{
  "encoder_arch": "vit",
  "model": "masked image model",
  "dataset": "capsule endoscopy frames (Kvasir-Capsule)",
  "train_examples": 42238,
  "image_size": 64,
  "crop_scale_min": 0.5,
  "horizontal_flip": true,
  "color_jitter": 0.1,
  "method": "mae",
  "mask_ratio": 0.6,
  "loss": "mse",
  "encoder_norm": "layernorm_no_bias",
  "encoder_norm_position": "pre",
  "encoder_activation": "swiglu",
  "encoder_mlp_ratio": 2,
  "encoder_head_dim": 16,
  "encoder_fused_qkv": false,
  "encoder_bias": "all",
  "encoder_qk_norm": true,
  "encoder_parallel_block": true,
  "encoder_dropout": 0.1,
  "encoder_inner_norm": false,
  "encoder_kv_group_size": 2,
  "encoder_patch_size": [4, 4],
  "encoder_layers": 10,
  "encoder_width": 192,
  "encoder_positions": "rope",
  "encoder_register_tokens": 2,
  "decoder_width": 256,
  "norm_pix_loss": true,
  "decoder_layers": 6,
  "init": "torch_default",
  "residual_init": "none",
  "optimizer": "muon",
  "muon_scale": "original",
  "learning_rate": 0.017,
  "momentum": 0.95,
  "nesterov": false,
  "orthogonalizer": "newton_schulz_5",
  "adamw_lr_other_params": 0.0025,
  "gradient_centralization": true,
  "max_steps": 8200,
  "batch_size": 48,
  "epochs": 9.3,
  "lr_schedule": "cosine",
  "final_lr_fraction": 0.05,
  "warmup_steps": 410,
  "weight_decay": 0.009,
  "adamw_weight_decay_other_params": 0.01
}
Rows from block 2 of the encoder, named by matrix and row number. Each number is 128 + 32 x the weight over the matrix's rms, rounded and kept within 0 to 255. All counts start at 0.
# q: attention query (encoder.blocks.2.attn.q.weight, 192x192), inputs 96-191
q.96 [112 108  85 133 113  67 126 139 114 177 150 155 102 109 137 168 128 163 150 134 137 124 110 135 124 136 155 143 110 105 145  96 110 149 162 116 100 110 159 140 115  93  93  56 147 113 138  80 126 159  97 111 109 122 106 117 197 130 150 177 180 159 128  69 114 110 198 109  96 150 169 117  93 123 110 128 143  95 126  93 123 179 112 130 135  87 170 165 128  97 136  90 144 172 127 135]
q.97 [117  89  58 104 100 158 123 101 174 124  88 124 127 142 103 159 115  91 155 179 118 130  85 124 120 142 159 106 198 143 136 116 164  75 119 116  42 129 202 127 114  70 104 193 131 130 128 214 128 141  76 102 163 171 120 157 119 171 116 103 113 143 127 164  98 132  91 116 134 100 147 137 156 139 189  57 162 159  88 142 122 120 155 110 182 131  81 109 169 124 128 100 154 120 106  99]
q.98 [110 110 161 112 133 202 170  36 167 120 121  73  61 113 145 120 125 116  65 131 173 161 124 133  85 100 132 122  76 131 107 117 138 176 107 129 123 122  96 145 130  76 129 137 120  88  97 105 136 150 107 109 157 145 117 172  92 118 127 158 136 129 128 187 117 141 158  80  87 103 164 169 102 137 124 143 130 113  96 137 155 122 158 118 129 180 153 119  73 119 126 123 142  91 146 129]
q.99 [111 122 170 147 160 155 129 146 113 111  85 178 117 163 180 168 143  94  92 160  62 194  88 152 145 173  97 119 163  95 166 129 147 121  77 147 113 199 128 138 102 140 162 118 127 197  70 137  97 160 179 121 136 145 143 116  98 110 121 197 116 139 133 124 132 101 130  74 116 123  71 126  68 142 136 165 173  57 140 104 107 126  42  99 100  66 163 147 169 166 142 114 107 121 104 112]
q.100 [ 80 132 132 135  94 104 117 111 162 133 128 147 117 116 170 155  96 118 130 129 129 108 153 122  79 129 182 151 108 146 133  90 127  86 101  97 184 135 110 206 193 107 101 165 133 150 163 122 140 144 130 134 101 121 137 119 121  94 115 137 175 139 154 124 121 183 132 157 133 112  67 139 157 129  72 145 129 154 113 159 118 113  94 115 112 136 112 147 143 119  97 141 159  98 143 135]
q.101 [145 187 125 141 147 145 104 126 106  81 104 119 104 127 155 154 123 162 133  64 144 159 129 111 187  91 116  72 158 190 172 193 113 144 104  80  74 122 174 122  75 132 160  98 109 141 163 138 203  69 115 118 148 111 125 154 171 177 135 117 126 138 128 162 146 115 109 175 185 136 156 120 164 127 172 169 101 134 112 112  77 169 148 148 139 128 144 102 149 115 149 148 108 131 150 132]
q.102 [168 112 179 146  98 127 135 109 129 150 188 140 109 130 109  89 136 196 126 119 174 112 146 113 134 177 128 103 135 108 114 101 128 122 193 171 180 166  72 109 114 112  97 155 178 157 108  79 150 111 164 105 108 122 133 148  44  78 174 133 172  92 123  86 136 183 157 135  89  63 141  81 131 165  67  94 137 124  95 130 138  64 124 100 180 124  85 181 156 136 121 133  82 154 105 137]
q.103 [125 158 160 143 172 121 196 124 180 100 116 129  61 176 152  77 178 140 179  70  67 106  67 157 150 130 133 144 160 132 152 151 139 117 160 151 103  83 131 133 178 138 154 119 160  71 163  70 122 163 111 178 119 139 104 131 146  99 116  94  97  61 117 123 103 143 152  92  95 127 107 205 136  86  94 112 132 118 134 147 172 203 125 120 148 105 163 132 121  86 174 118 160 126  79  71]
q.104 [144 131  70 125 122  90 155 184 116 141 186 164 168 125 107 133 127 107 157 100 134 107 193 158 152 114  97 146 122 138 151 114  96  54 140 123 185 111 104 112 110 175 166 150  88 106 156 162 164 144 140 135 140 168 144 104 169 170 174 140 113 117 105 156 108 107 168 167 155 135  78 125 167 138 159 120  82 141 155 104  94  95 142 161  77 141 117 167 108 132 144 158 123  95 110 164]
q.105 [103  89 131 150  92 144  84  65 123 108 123 165 160 143  96 172 110  80 107 136  71 103  88  72 102 160 142 179 142 128 108 138 142 176  52 141 115 132 128 190  65  78 116  82 113 127 138 114 111 152 129 115 158 115 126 107 103 212  79 105 121 145 170 119 108 142  55 145 110 118 192 120 167 116 100 158 102  74 155 103 164 172 134 123  92 127  82  75 122 110 109 117 117 149 139 166]
q.106 [ 88 159 133 155  93 124 126 137 117 134 142 123 151 114  25  97 122  96 164 206  27 119  79 146 184  71 133 107 162  52  42 140 112  79 119 108 156 103 174  64 161 140 142 191 146 138 131 114  80 113 126 147 113  75 141 114  73 127  92  98  25 108 206 107 126 103 132 115 141  78  59 160  90 110 138 120 134 145 192 151 182  86 113 173  95 101 138 164 196 187 148 114 101 136 117 137]
q.107 [156 119 201 106 179 158 112 217 138 141 132 103 130  27 131  95 130 150 143 102 217 118 181 115  85 213 159 136  91 151 131  95  88 118  96 216 118 129 111 167 161  96 147  81 211 111  52 102 133 110 135 101 100 101 164  79 207 111  92 162 177  99 108  75  74  90  43 125 129 196 207  44 170 133 129 169 145 107 145 123 108 119 141 105  88 204 193 111  73 117 114 118 185 111 199 110]
q.108 [165 234  64  57 142 113 167 130  44 105  82 110 188 139 155 119  80 107  86 179 179 134 162 155 128  84  78  77 129 173 135 128 117 177 187  67 127 126 119  11  87 217 139 161  31 141 118 174  87  40 192 156  60 110 153 183 142 100 151  63  65 169  73 172 176 141 139 141 170 163 119 115 135 127 143 134  86 173 120  97 128 124 157 178  77  83  95  82  57 157 122 133  95 138  83 161]
q.109 [128  99 118 181 156 124  93 125 104 141  82 109 211 101 120 119 105 144 121 111 121  79 177 140 147 110 113 104 120 147 101 140 173 126 105 107 218 101 107  97 129 172  96 134  84 147 178 117 145 133  62 142 132 159 106  97 169 153 149 137 183 151 126 107 159 129 133 186 125 144  95  79  93 132 161 129 118 117 153 128 120 107 100 152 176 185 117 126 117 146 128 119 145 191 166  96]
q.110 [130  78 109 139 147 133 104 132 142 104 145  88 182 178 115  92 176 143 171  89 130 169 106 118 161  96 151 149  64 145 118 107 145 134 190 125 143 118 147 121 194 187 118 117 174  94 153 158 114 121 150 149 129 102 120 166  75  81 129 138 100  67 144 140 209 142 125 126 181 123 136 216  63 119 184  73 143 150 139 161  56 115 150 112 178  82 106  71 131 111 175 133 145 139 142 145]
q.111 [178 107 161  59  96 100 112 160 140 149 168 117  58 144 172 143 163 131  89 146 189 131 145 104  83 127  80 178 131  75 138 193 109 186 123 156  83 173 124 170 126 119 135  89  95 127  80 164 124 129 134 124 146 116  94  93 129 128 121 102 142 175  92 148 123  93 125 101 123 184 138  93 152 142  91 143 131 174  86 172 199 138 166 108 115 184 115 154 142 126  49 169  75  98 126 144]
q.112 [121 152 142 103 137 144 113 169 112 122 120 142 137 142 158 116 140 159 115 138 111  93 150 189 158  97 120 167 104 124 125  73 141 134 111 127 113 192 124 158 160  92 152 110 127  71 164 102 155 118 102 147 121 101 129 169 116 101 127 140 203 106 160 150 115 122 112  91 127 132 184 106 169  95 127 138  88 191 144 151 114 136 142  95 108 162 123 126 138 164  48 109 104 181 148 150]
q.113 [119 108 124  95 133  72 130 128 146 119 147 133 107 111 148  87 113  82 118  85 137 138 106 114 128 181 156 132 161 166  76  96  93 132 102 118 146 119 148 113 142  90 173 164  98 125 109 135 127 157 152 145 121  72 130 143 159 138  96 129  87 138 111 152 119 163 125  90 127 128  83 127 150 132 155 123 131  92 146 133 142 155 105 148 111 213 178 141 151  82 134 143 107  80 165 111]
q.114 [138 138  62 134 152 157 156 127 111  96 103 181 135  89 120 118 130 155 147 171  35 170 156  87  98 143 130 120 106 127  92 142 132 112 158 147 164 184 196  87 126 192 128 138 136 122 132  97 166  67 127 146 109 144 105 103 112 167 106  60 119  95 121  73 121  98 131 130 170 109  95  97  82 158 108 149  66 113 168 141 147  47 129 189 171 127 148 153 117 164 116 148 114 119  92 153]
q.115 [120 168 162 127 104 131 114 112 127 134 109 221 114 112 216 202  92 128  95 118 147 151 123 128 111 144  81 104  94 124 226 151 143  96 121  94  88 174  81 132 129 168 156 115 126 138 102 161 131 150 136 118 129 166 112 113 111  98 101 217  83 141 145 109 123 104 151 106 165 141  91  80 117 127 147 150 164  83  90  87  79 121 124 138  94 103 165 147 113 107 114  79 130 124 104 119]
q.116 [ 98 138  81 154 125 167  93 168 159 145 150 132 123  96  96 111 161 150 105 138 101 129 132  97 103 129 125 120 138 100 153 189 149 154 133 131 100 129 147 213 149  83 128  87 149 157 112 131  84  97 129 153 147 147 167  99 156 138 112 129 147 138 116 133  96 115 162 128 139 107 120  90 164 171 115 102  91 104 129 146 125 138 116 114 139  94  94 144 155 129 147  96 107 209 124 132]
q.117 [114 117 115 160 101 132 114 157 105 109  87 130 145 168 150 133 105  80 175 167 133 125 120 135 113  74 165  77 124  91  81  71  81 108 170 103 124  97 100 123  60 142 128  93 124 130 113 123 184 153 179 167  97 168 172 178 146 134 200 153 173  76 171 137 174 183 109 152 135  94  84 189  86 137 128 134 175  81 101  83 160 133 135 155  76 126 159 149 127 109  94 146 134 134  71  90]
q.118 [111 143 117 117  83  65  60  87 153 101 133 101 138 127 170 108 149 139 198  84 174  85  71 109 112 114 143  93 130 162 114 148 170 112 100 199 111  85 108  99 169  94 130 131 229 140 139  57 111 110 175  94 100  98 121 166 170 110 120  81 158 148 166 137 122  47 144  83 179 142 129 178  92 131 147  66 145 118 111 190 120 138 110  74 145 119 118 111 110 142 126 170 127  70  82 128]
q.119 [ 82 177 133 141 174  91 158 120  95 122 124 111  61 165 120 111 144 121  52 148  49  96 112 132 144 147 144 134 160 165 143 163 105 131  41 105 116 109 101 137  97 107 133  71 171 150 126 127 104  99 124 157 141  86  72 106 148 178  98 128 176 144 145 126 136 137 159 154 211 120 176 133 129 100 124 125 203 186 167 115 105 179 144  88 176 137 132 129 121 138 111 144 145 104 126 134]
q.120 [131 134  91 148 147 144  41  89  92 160 138 104 114  77 142 107 128  88 133 140 107 112 143 154  84 177 141  95  87 108 121 110 137 144 176 227 115  63 156 126 101 153  99 160 105 111 134 168 116 119 155 156 137 114  86 122 132 121 131 136 113 171  70 133 144 134 122 196 136 170 220 118 151 121  87 129 127 148  84 171 117 147 154 143 153 145 124 156  73 138 174 135 159 127  99 122]
q.121 [112  85 128 168 128 147 128 123 143 133 158 140 148 121 131 120 156 202 100  97 152 152 121 111 182 147 139 144 110 139 167 139  78 156  99  63 163 116 128  95 162 105 179  89 154  99 149 111 161 145 106 136 120 111 143 109 121 114 185  92 133 115 119 152 129 137 143 114 116 114  85 183 152 118 104 135 100 131 151 109 101 148 148 152 126 106 102 158 114 166 142  91 175 121 102  90]
q.122 [123 146 200 115 185 133 160 172 162 122 142 184 154 135 128 154 141 161 125  78 167 139  99 132 217 104  63 167 136 110 190  84 148  76 119  92 178 135  89 130 141 123 121  93 121 160 176 172 128 151  53  60 124 129  92 128  92 151 148 167 126 143 170  88  75 164 125  84  55 139 172  81 143 123 154  89 164 168 137  86 210 149  78  71 102  93 114  71 137  85 177 151  95 110 130 124]
q.123 [170 133 135 121 140 150 153 161 143 107 118  88  66  75 121 144 126  90 178 187 193 140 156 186 129 194 109 137 174 179 104 182 204  60 170 158 121 130 153 176 175 111 100 114 118  92 114  98 126 159  75  37 100 175 166  97 159 148  58 170 136 121 168 140 144 139  77 161  99  99 124 136  79 144  38 156 174 116 135  74 148 149  89  81 117 115 120 120 126  63 152 123 159 107 214  72]
q.124 [228 103 141 159 126 104 119  48  52 173  85  95 171 173  83 184  87 148 110 129 129 123 142 144 183 104 138  98 113 183  41  91  80 167 147  77  59 119  89  43  83 202 149 192 110 206  78 137 104  93 193 109 134 152 127 182 194 106 137  76  63 172  65 180 212 169 111 215 182 114 164 162 111  66 107 148  76 124 120 203  47  93 128 135  79 168 144 104  96 170 123 123 124 147 159 146]
q.125 [115 167 132 126 110  90 180  80 115 139  64 137 144 170 105 110  77 169 153 115 157 125 143  84 101 108 161 184 135 104 125 119 153 162 105 142 108 107 165 146  89 145  71 205  66  79 120 124  86 200  96 130 166  95 107 118 122  80 204  97 152 107  55 112  76 107  85 127  80 164 109  76 113 180 166 165 131 112  92 110 168 161 168 129 146 130  75 140 156 137 100 202 119 171 151 176]
q.126 [ 74  26 167  95 114 132 151 155 141 180 205  64 155 144  83 125 197 139 105 113  83 153 152 136  86 121 157 134 127  50 155 133 115 162 140  88 204 104 131 128 164 143 108 179 104 184 152 144 157 146 146 142 111 148 116 117  60 123 100 152  98 118 191 112 138 110 183 141  11 147 148 109 132 119 234  95  81 164 123 131 129  59  96 154 157  96 128  95 182 116 142 111  91 131  93 170]
q.127 [185 112 123 103 129 160 162 162 193  93 170 100 143 154  99 114  99  25 132 134 164 116  93 114  99  58  72 132 127 116 142 130 101 139 133 183 140 146 139 156 119 114  93 110  92  99 144 155 104 111 103 131 186 140 181 103  44 108 133 141  93  99  79  84 145 126 120  64  97 127  80 158 182 125  89 131 131 134 145  95 128 113 178 140 154 103 113  90 136 120 158  70 140 101 163 122]
q.128 [ 65 109 157 123 122  88 117 129 143 155 108 133 140 152 125 107 158 143 120  97  84 107 113 141 113 128 119 165 160 118 116 194 182 134 120 168 113 133 148 134 139  72 176 130 137 147 112 179 130  97 119 130 115  59 178  49 139 113 108 157 165 110 168 157 122 138  53 169 105  84 105 157 160 189 166 128 107  99  93 129  97 173 123 129 139  93 147 162 130 100 177 107 172  63  84 111]
q.129 [148  60 184  92  53 152  58 163 140 192 135 137 109 176 193 133 181 163 112 156  67 122 137 117 149 138 169 174 164 144 192 167 133 139 118 139 122 154 186 125 162 127 153 156 197 135 110  93 175 116 151 142 154  40 142  85  94 120 150  84 148 138  73 145  93 170 187 105 154 120  66 109 157 141 139  88 115 144 116 141 160 216 130  40 142 113 165 117 160  86 170  63 115 103 114  99]
q.130 [140 132  79 127 147 122 174  53 141 154 164 101  79 168 154 157 169 129 102 114 187  90  77  96  83  85 107  62 151 145 190 216  84 207 141  60  73 178 158 164 121 108 131 116  81 103 152 126 135 161  96 129 158  95 123 119 125 147  81 157 177 115 125 175 114 119 146  73  99 124 143 155  74 142 159 118 120 196  94 175 171 162  58  77 168 140 160  37 116 194 110 160 123  84 230 146]
q.131 [119 180 129 197 117 161  72 117  88 103 135 155 144  91 149 140  99  92 103 125 132  86 154  71 121 153 117 158 121  92 113  75 143 143 134 120 138 114 118  83 140 116 101 111  90 132 113  70 122  58 163 123 162 159 166 167 116 127 111 117  95 144 101  76 145 130  85 162 122 137 104 138 133 109 107  81 132 118 105 150  64 116 178 163  73 176 158 128 166 116 133 117 146 152 111 149]
q.132 [127 133 147 127  96 104 178 154 113 147 123 132 125 126  84 126  83 112 125 126 132 122 110 159 164 120 166 109 143 150 100  77 120  91  75 145 136 136 124 140  86 116 126  94  89 115 132 149 154 120 163  90 150 157 107 162 163 133 163 131 132 185 111 124 122 115 111 145 118 153 157 113 110  96 124  99 140 148 163 108 112 122 118 132 147 115 141 116  57 158 138 118 124 107 121  85]
q.133 [101 123  72 105 124 154 167 129  75 129 108 133 131 177 117 123 157 153 152 125 156 150 158 130 147 126 156 110 155 149 100 130 118 129 198 107 144 147 156 135 179 142  82 153 138 113  89 120  55 121  94 107 133 130 123 136 154 120 155 134 121 158 141 140 128 120 161 110 112 120 131 133 100 164 136 128 129 186 158  92 129 129 111 114 137 114 134  80 146 136 131 117  96 107 110 144]
q.134 [101 161 118 165 126  83 150 161 123  84 107 128 176 139  80 146  83 129 168 109 170 154 152 148 101 131 105 154  99 112  78  98 140  92 124 156 101 146 135 147 113 160 146 138 123 121 109 104 139  72 111 161 112 176 125 136 130  75 159 114 136  60 176 105 152 124 137  71 124 151 115  93 143 122 156 139 160 110 151 130 104 118 161 124 135 165 142 174 128 110 131 134 158 150 176 174]
q.135 [116 144  87 144 136 137 143 161 114 102 121 138 178 128 108 146 107 124 187 119  98 167 146 127 101 143 128 141 117 138 135  72 123  63 140 152 194  91 164 105 118 158  97 175 128 142 125 146  77  51 139 188 115 153 142 159 136 116 127  77  96 120 111  83 131 107 143  99 120 120 164  91 210  51  94 188 147  80 177  52 207  88 154 149 129 130  91 177 120 168 135 104 109 144 120  90]
q.136 [149  80 155 148 163 149 117 117 157  57 138 108 138 141 115 115 199 122 103  37 117  96 119 166 208 131 150 105 120  78 151 142 137 124  87 120 134 132  89 164 112 119 124  71 161 104 146 166 125 161 105 120 136 124 145 153 139 153 137 166 146 122 165 169  97 155 108 144 113 120 192  93 125 127 120 143 107 101 132  97 111 116 109 174 103 106 143 139 131 130 119 130 148 114  90 129]
q.137 [122 104 137  87 179 133  96 160 141 164 166 119 150  60 138 176 120 135 119 160 180 148  97  90  99  79 177  99 146 186 158 131 113 183 134 103 149 138 107 138 101  92 167 150 143 128  70 129 135 174 104  93 131 122  95 122 120 158 105 133 108 121 132 157  99 158 124 146 118 149 109 167 124 103 176 141 128 123 157 159 138 107 113 114 138 144  55 125 145 138 126 135  98 116 115 144]
q.138 [170 118 119 131 183  90 202  49  85 182 124  97  53 158 145  93 143 118 115 111 116 186  42 123 113  72 111 148 163 166 154 174 143 162 117  98  61 116  61 182 173 116 144  95 116 124 203 144 175 190 150 102  85 121 103  70 121 207 154 181 181 197 119 217 150  45 155 126 155 142 118 190 100 160 177 119 183 172 141 120 130 107  70 114 103 111 161  76 120 133 115 232  68 127  84 132]
q.139 [183 147 176 142 104 211  52 172 110  88 143 130 138 144 115  93 102 105 139 153  89 107 197 180 142 128 101 129  84  56 124  71 122  63 127 131 141 107 151 107 137 158  96 122 145 123 143 123 110 133 139 169  64 166 178 142  85 149 113  71  77 125 110  70 168 175 118 131 163 148 114 132 131 126  91 113 137 102 109 122  89  66 191 184 116 168 150 172 193  68 139  94 170 147 156 147]
q.140 [119 109 140 112  68  92 138 113 160 146 127 137 103 138 123 126 112 150 127 153 118 124 153 118 149 141  93 151 121 137 104 122  98 141 141 121 158 126 143 133  82 116 125 127 131 145 120 139 156 121 112  69 157 122  80  98 163 108 128 171  93 131  90  60 135 121 123 126 135 165 150 105 121 146  68 157 171 145 104 177 147 168 113 161 135 114 151 164 131 120 128 141  64 184 142 119]
q.141 [173 169 135 130 163  76 161  85 111 132 128 130 153  97 168 142 158 125 165 137 132 129 128 124  98 101 155 152  86 100 148  94 118 110 138 144 153  86 111  85 142 152 121 120  89 149 140 131  95 152 147 171 135 136 120 140 173 162  83 131  94  96 155 121 147  96 150 135 153 106 135 108 136 121 101 115 110 120 111 153 115 102 143 109 145 153 125 119  97 110 122 138 168 141 174 143]
q.142 [112 145 111 112 153 141 103 151 173 109 131 138 131 109 101 104  96 150 125 154 117 133 128 146 157 165  91  91  75 122  64 159 150 136 120 160 176 134  65  53 130 156 139 154 143 160 138 172 146 177 169 120  85 140 109 145 102  98 101  93 105 143 134 116 153 115 127 148 153 119 124 115 123  84 109 144  58  92 122 112 179 112 126 142 141 155  80 160 115 153 100 150 120 173 126 109]
q.143 [ 75 140 122 126 118 148 115 136 175 124  70 132 118  73 127 136 113  98  88 154 147 114 149 135 101 199 123 117 158 144 112 130 101 131 145 122  81 118 113 151 143 134 117 125 142  89 132  63 111 129 120 119 170 159 106 145 118  80 188 126 163  92 147 146 105 139 134 164  89 108  92 137 116 155 112 146 101 119 121 135 106 135 132 132 116  89  63 121 105 131  89  87 139 119 125 132]
q.144 [122  85 138 155 136  94 130 189 119 140 146 105 157 175 162 146 163 125 107  86 108 107 124 177 179 115 115 113 119 110 128 106 144 123  82 183 152 143 115 103 155 101 151 159 180 141 118 141 164 123 144 140 122 109 180 137  94  87 131 107 172 134 173  74 108 169  79  82 150 148 112  65  96 159 109 163 132 106 142 120  99  84 102 146 125 139 180 137 178 115 157 113 110 139 123 123]
q.145 [175 192 162 115 143 127 145  79  83  82  80  83  75 102 130 132  88  99  95 142 168 120 133 109  74  66 120 138 116 122 156 138 153 117 208 143 117 121 138 155  83 115  94  46  67  93 124 132  65 146 121  92 123 144 137 149 127 130 116 131 106 180 115 179 159 118 146 108  98 163 186 156 141  79 124 100 191 132 146 113 132  66  75 124 160 111 117 151  78 154  81 208 120 159 119 130]
q.146 [138 175 151 133 110 129 145  33 108 126 146 117 174  85 116 124 103  78 161 106 173 156 199 131  55 106 158 106 105 119  80  75 174 132  64 198  89 112 173 113  99 147 133 152 128 140 217 126 115 162 114 152 163  78 126  75 152 117  68 104 126 107  64 136 106 129 122 189 113 126  98 113 197 167 192 186 151 157  98 185 111 137 111 153 162  61 202 144  19 119 144  83 142 167 177 129]
q.147 [132 100 152  78  80 183 130 180  85 116 105 166 170  82  93 150 159 171 124 126 147  80  92 103 115 157 175 160 141  95 140 174  83 140 156 146 127 129  83 145 128 132 138 124 124 140  89 127 163  88 115 144  56 130 114 157 124  81 146 116 101  99 159 150 116 144  83 124 134 155 113 134 104 115  94 113 128  75 136  82 115 150 154 142 102 147 106 116 168 110  88 124 115 126 124  95]
q.148 [114 129 144 157 115 119 173 142 146  89  98 132 118  96  85 108 190 160 129 163 108  44 111 121  99 132  72 135 111  83  85  77 166 107 122 100 117 121 102 103 135 105  65 141 110 109 130 134 127 157 117 105 180 145  98 124 152 148 111 160 133 168 104 138 146 125 158 172 169 103 143 123 139 138 169 190 105 180 117 120 152 108 135 124 130  93 181 121 105 106  42  62 156 141 111 126]
q.149 [185 167 118 147 131 124 131  99  94 113  82 123  78 121 159  82 142 147 131 141 136 121 160 134  81 135  76 108 142 137 145  72 140  65 175 157 112 156 190 208 127 135 139 169 120 102 159 125 112 156 134 111 175 121 104  95 118 128  66 110 160 126 128  96 136 146 168 116  81  85  76 133 146 161  73  98  87 115 129 135 118  83 127 154 139 155 127 136 107 116 118 127 114  96  94 115]
q.150 [117  93  98 119 149 111 109 181 135  79 136 128 164 158 112 183 103 139 113 119  85 160 102 163 165 129 152 167 108 135 126 174  84 133 132  47 152 119 119 105 139 125 137 145 151 144  99 113 145  95 140 168 132 110 155 156 104 122 155 145 127  93 178 152 113 152 105  93  89 111  84 131 125 139  97 151  85  83 158 144 113 153 157 144 128 163  90 146 159 180 198 132 131 146 109 175]
q.151 [108 122  88 135 106 190 101 198 110  91 118 114 129 151  61 122 126 128 128  86  86  60 132 128 131  82 148  94 156  84 131 120  81 121 208 141 153 151  86 150 206 121 105 175 102 121  60 140 139 144 155 116 135 150 111 127 115 143 154 110 114 123 135  94 154 130 135 119  81 169 142 158  78 144  58  60 131  79 103  70 146 147 180 155 115 170  81 151 195 139 159 119  60  96 141  83]
q.152 [169 111 142 121 123 101 104  77 157 148  99 151  96 135  86 139 169 119 141 126 147  68 167 159 137 100 128 143 134 131 102 155 145 119  76 164 139 114 103 104 150 150 139  60 153  77 141 119 109 114  70 113 143 112 129  67 167 159 119 111 108 101 134 143  87 120 132 113 104  99 126 166  74 156 180  73 128 149 138 115 140 156 155 156  98 139 100 153  88 123 156 110 157  58 115 126]
q.153 [100 109  98 139 139 116 132  91 136 165 168 119 131 100 150 122 118 183 135 152 153 149 132  78 165 156 128 101 164 153 175 178 125 182 102  70  81 134 147 112 120 125 173 124 109 148 135 146 134 135 170 145 135 144  69  83 147 120 159 129 128  73 133 112 125 163 129 143 162 135 149 126 128  96 173 128 140 192  93 141 132 121 155 130 140  78 140 121 126 117 149  76 124 116 146 120]
q.154 [119 155 173 138 171  51 131  61 175 205 151  86 109 134 199 118  47 140 151 149 149 215  94 154 194  98 109 117 110  87 193 149 177 156 105 107   5 136 158 147  57 136 115  59  79 130 152 170 143 164 147  92 100 113 124 169 125 125 130 170 162 186  67 123 152  88 146 121 169  69 149  98 250 104 216 197 168 178  90 125  95 103  63 106 176  78 189 103  50 146 107 127 211 142 147 165]
q.155 [ 93  58 101 155 172 147 104 209 144 145 176 192 189 176 174  96  78  66 119 129  82 195  90 111 212 184 164 170 166 210 109 241  91 148  84  87 185  75  78 145  55 141 160 125 186 158  81 147 134  19 159 186 109  94 204 154  92 162 163 114  91 141 161 191  87  99 121 140  76 132 175  93  86  61 162  73 100 121 198 145 179 189 146 105 110 159 125  48 187 165 195 178 152  78 138 169]
q.156 [120 152 113 112  85 124 145 100 161 142  98 127 137 127 139 112 175 130 145 126 146 144 124 111  69 139 129 100  83 151 101 114 134 128 133 110 174 169 157 110 126 103 174 187 128 150 147  60  77  96 104 114 176 151  83 128 111 146 114 145 137  95 124 125 127 123 166 150 122 130 120 113 165 124  83 153 110 117 124 190 133 120 126 150 132 149 136 158 144  73 103 142 132 112  98  93]
q.157 [148 153 104  71 140 125 120  96 109 117  99 123  58 120 132 140 120 119 110  92 165 145 154 152 104 143 121 129 183 115 128 122 125 148 157 110 155 104 168 135 167 155 101 121 104 140 186 139 146 140 111  98 113 174 126 148 125 116 109  95 107 187 106 133  98 140 121  79 132 145 145 157 137 147 106 144 139 136  90 117 104 133 140  97 114 106  62 128 120 118 127 159  94 188 156 124]
q.158 [ 64 121 120 154 158 130 122 206 134 194 177 113 172 167 139 116 102  94 145 156  89 174 107 130 209 124 144 159 130 160 134 102 141 104 108 125 141 119 125 140 121 110  88  96 174 128 107 153 168 122 135 158  86 109 220 148 133 159 175 189 169 146 116 150 167 108 144 152 150 141 123 123 109 111 153  69 135 131 168 101 158 147 120  40 110 149 107  90 174 137 146 114 121 118 123 137]
q.159 [140 120 133 107  87 169 111 106 139  76 143 143  98 109  97 116 173 155 112 143 110 114 121  96  78 167 105  98 101 152  96  76 104 142 137 165 140 134 110 104 197 145 133 177 133 104  71 104 115 176 143 125 107 177  78 132 151 107 131 100 138  96 153  79 154  94 114 153 198 142 110 150  63 144  75 149 105  97 104 151 111 145 101 138 122 145 104 138 140  93  67 158 105 163 128 137]
q.160 [170 164 110 162 111  85  94 140 119 108 174 128 167 136 114 150 134 105 148 117 127 172 158  90 100 170 120 145 171 169 131 155 137 101 133 153 190  59 138  68 117 102 105  99  78 102 139 131 125 157 144 167 131  87 123  91 178  62 147  87  25  96 164 145 122 148 152 135  95 152 121 188 159 169 139 107 137 130 144 141 145 119 132 180 121  93  80 151 125 101 118 144 137 134  91 113]
q.161 [224 197  94  34 125  96 132 106 113 160 160 194 178 160  80  71  77  83 162  84 117 136 158 161 109 104 142 100 155 126 176 126 131 168 255 180 136 158 165 149 146  72 134  70  69 179  29 191 118 177  99 137  73 118 146  63 148  90 124 164 103 133 131 170 143 111 115 124 147  65 119 193  96 124 133 124 143 135  91 152 107 160 122  44 112 218 109 193 105 119 167 136 191 117 133  77]
q.162 [145 237  85  67 122  93 174 116  79 104  97 120 127 167  98 136 150  34 132 132 182 204  47 107 160  94  55 214 129  79 100 115 157 142 159 191  81 189 176 146 133 165 138 101 169 132 125 153  61 128  86 119 160 127  57  75 145 142 155 147 178 131 163 165 109 109 178 141 165 102 168 136 139 122 139 123  68 117 176  98 121 122 143  91  89 162 187 132  63 198 103 102 171  84  98  70]
q.163 [ 64 115 120 177 133 206 152 166 171 170 142  99 124 152 120 134 127 132 111 154  95 101 103 155 202 127 112 211 158 130  81 110 135 124  60  90 171  57 191 141 155 149 104 171 179  52 113  89 103 127 139 128 154 138  80 162 108 192 116 164 123  90  74 124 127 117 115 140 124 103 142  90 108 128 110 125 174 170 122 129 151 101 177 163 162 125 106  87 165 135 116  52 137 165  92 146]
q.164 [115  64 157 151 187 138  86 117  63 139 152 148 113  78 119 151 172  73 104  49 107 162 152 115 147 110 155  99  91 185 145 115 147 129 169  74  96 100 119 101 169  97 149 127 143 153 137 162 112 154 136 150 111 124  94 119  88 110  91 185 110 130 175 138 106  83  95 181 115 155 105 133 156 131 184 117 143 140 126  83 130 132 103 130 140 149  94 123 131 147 126 103 125 145 185 117]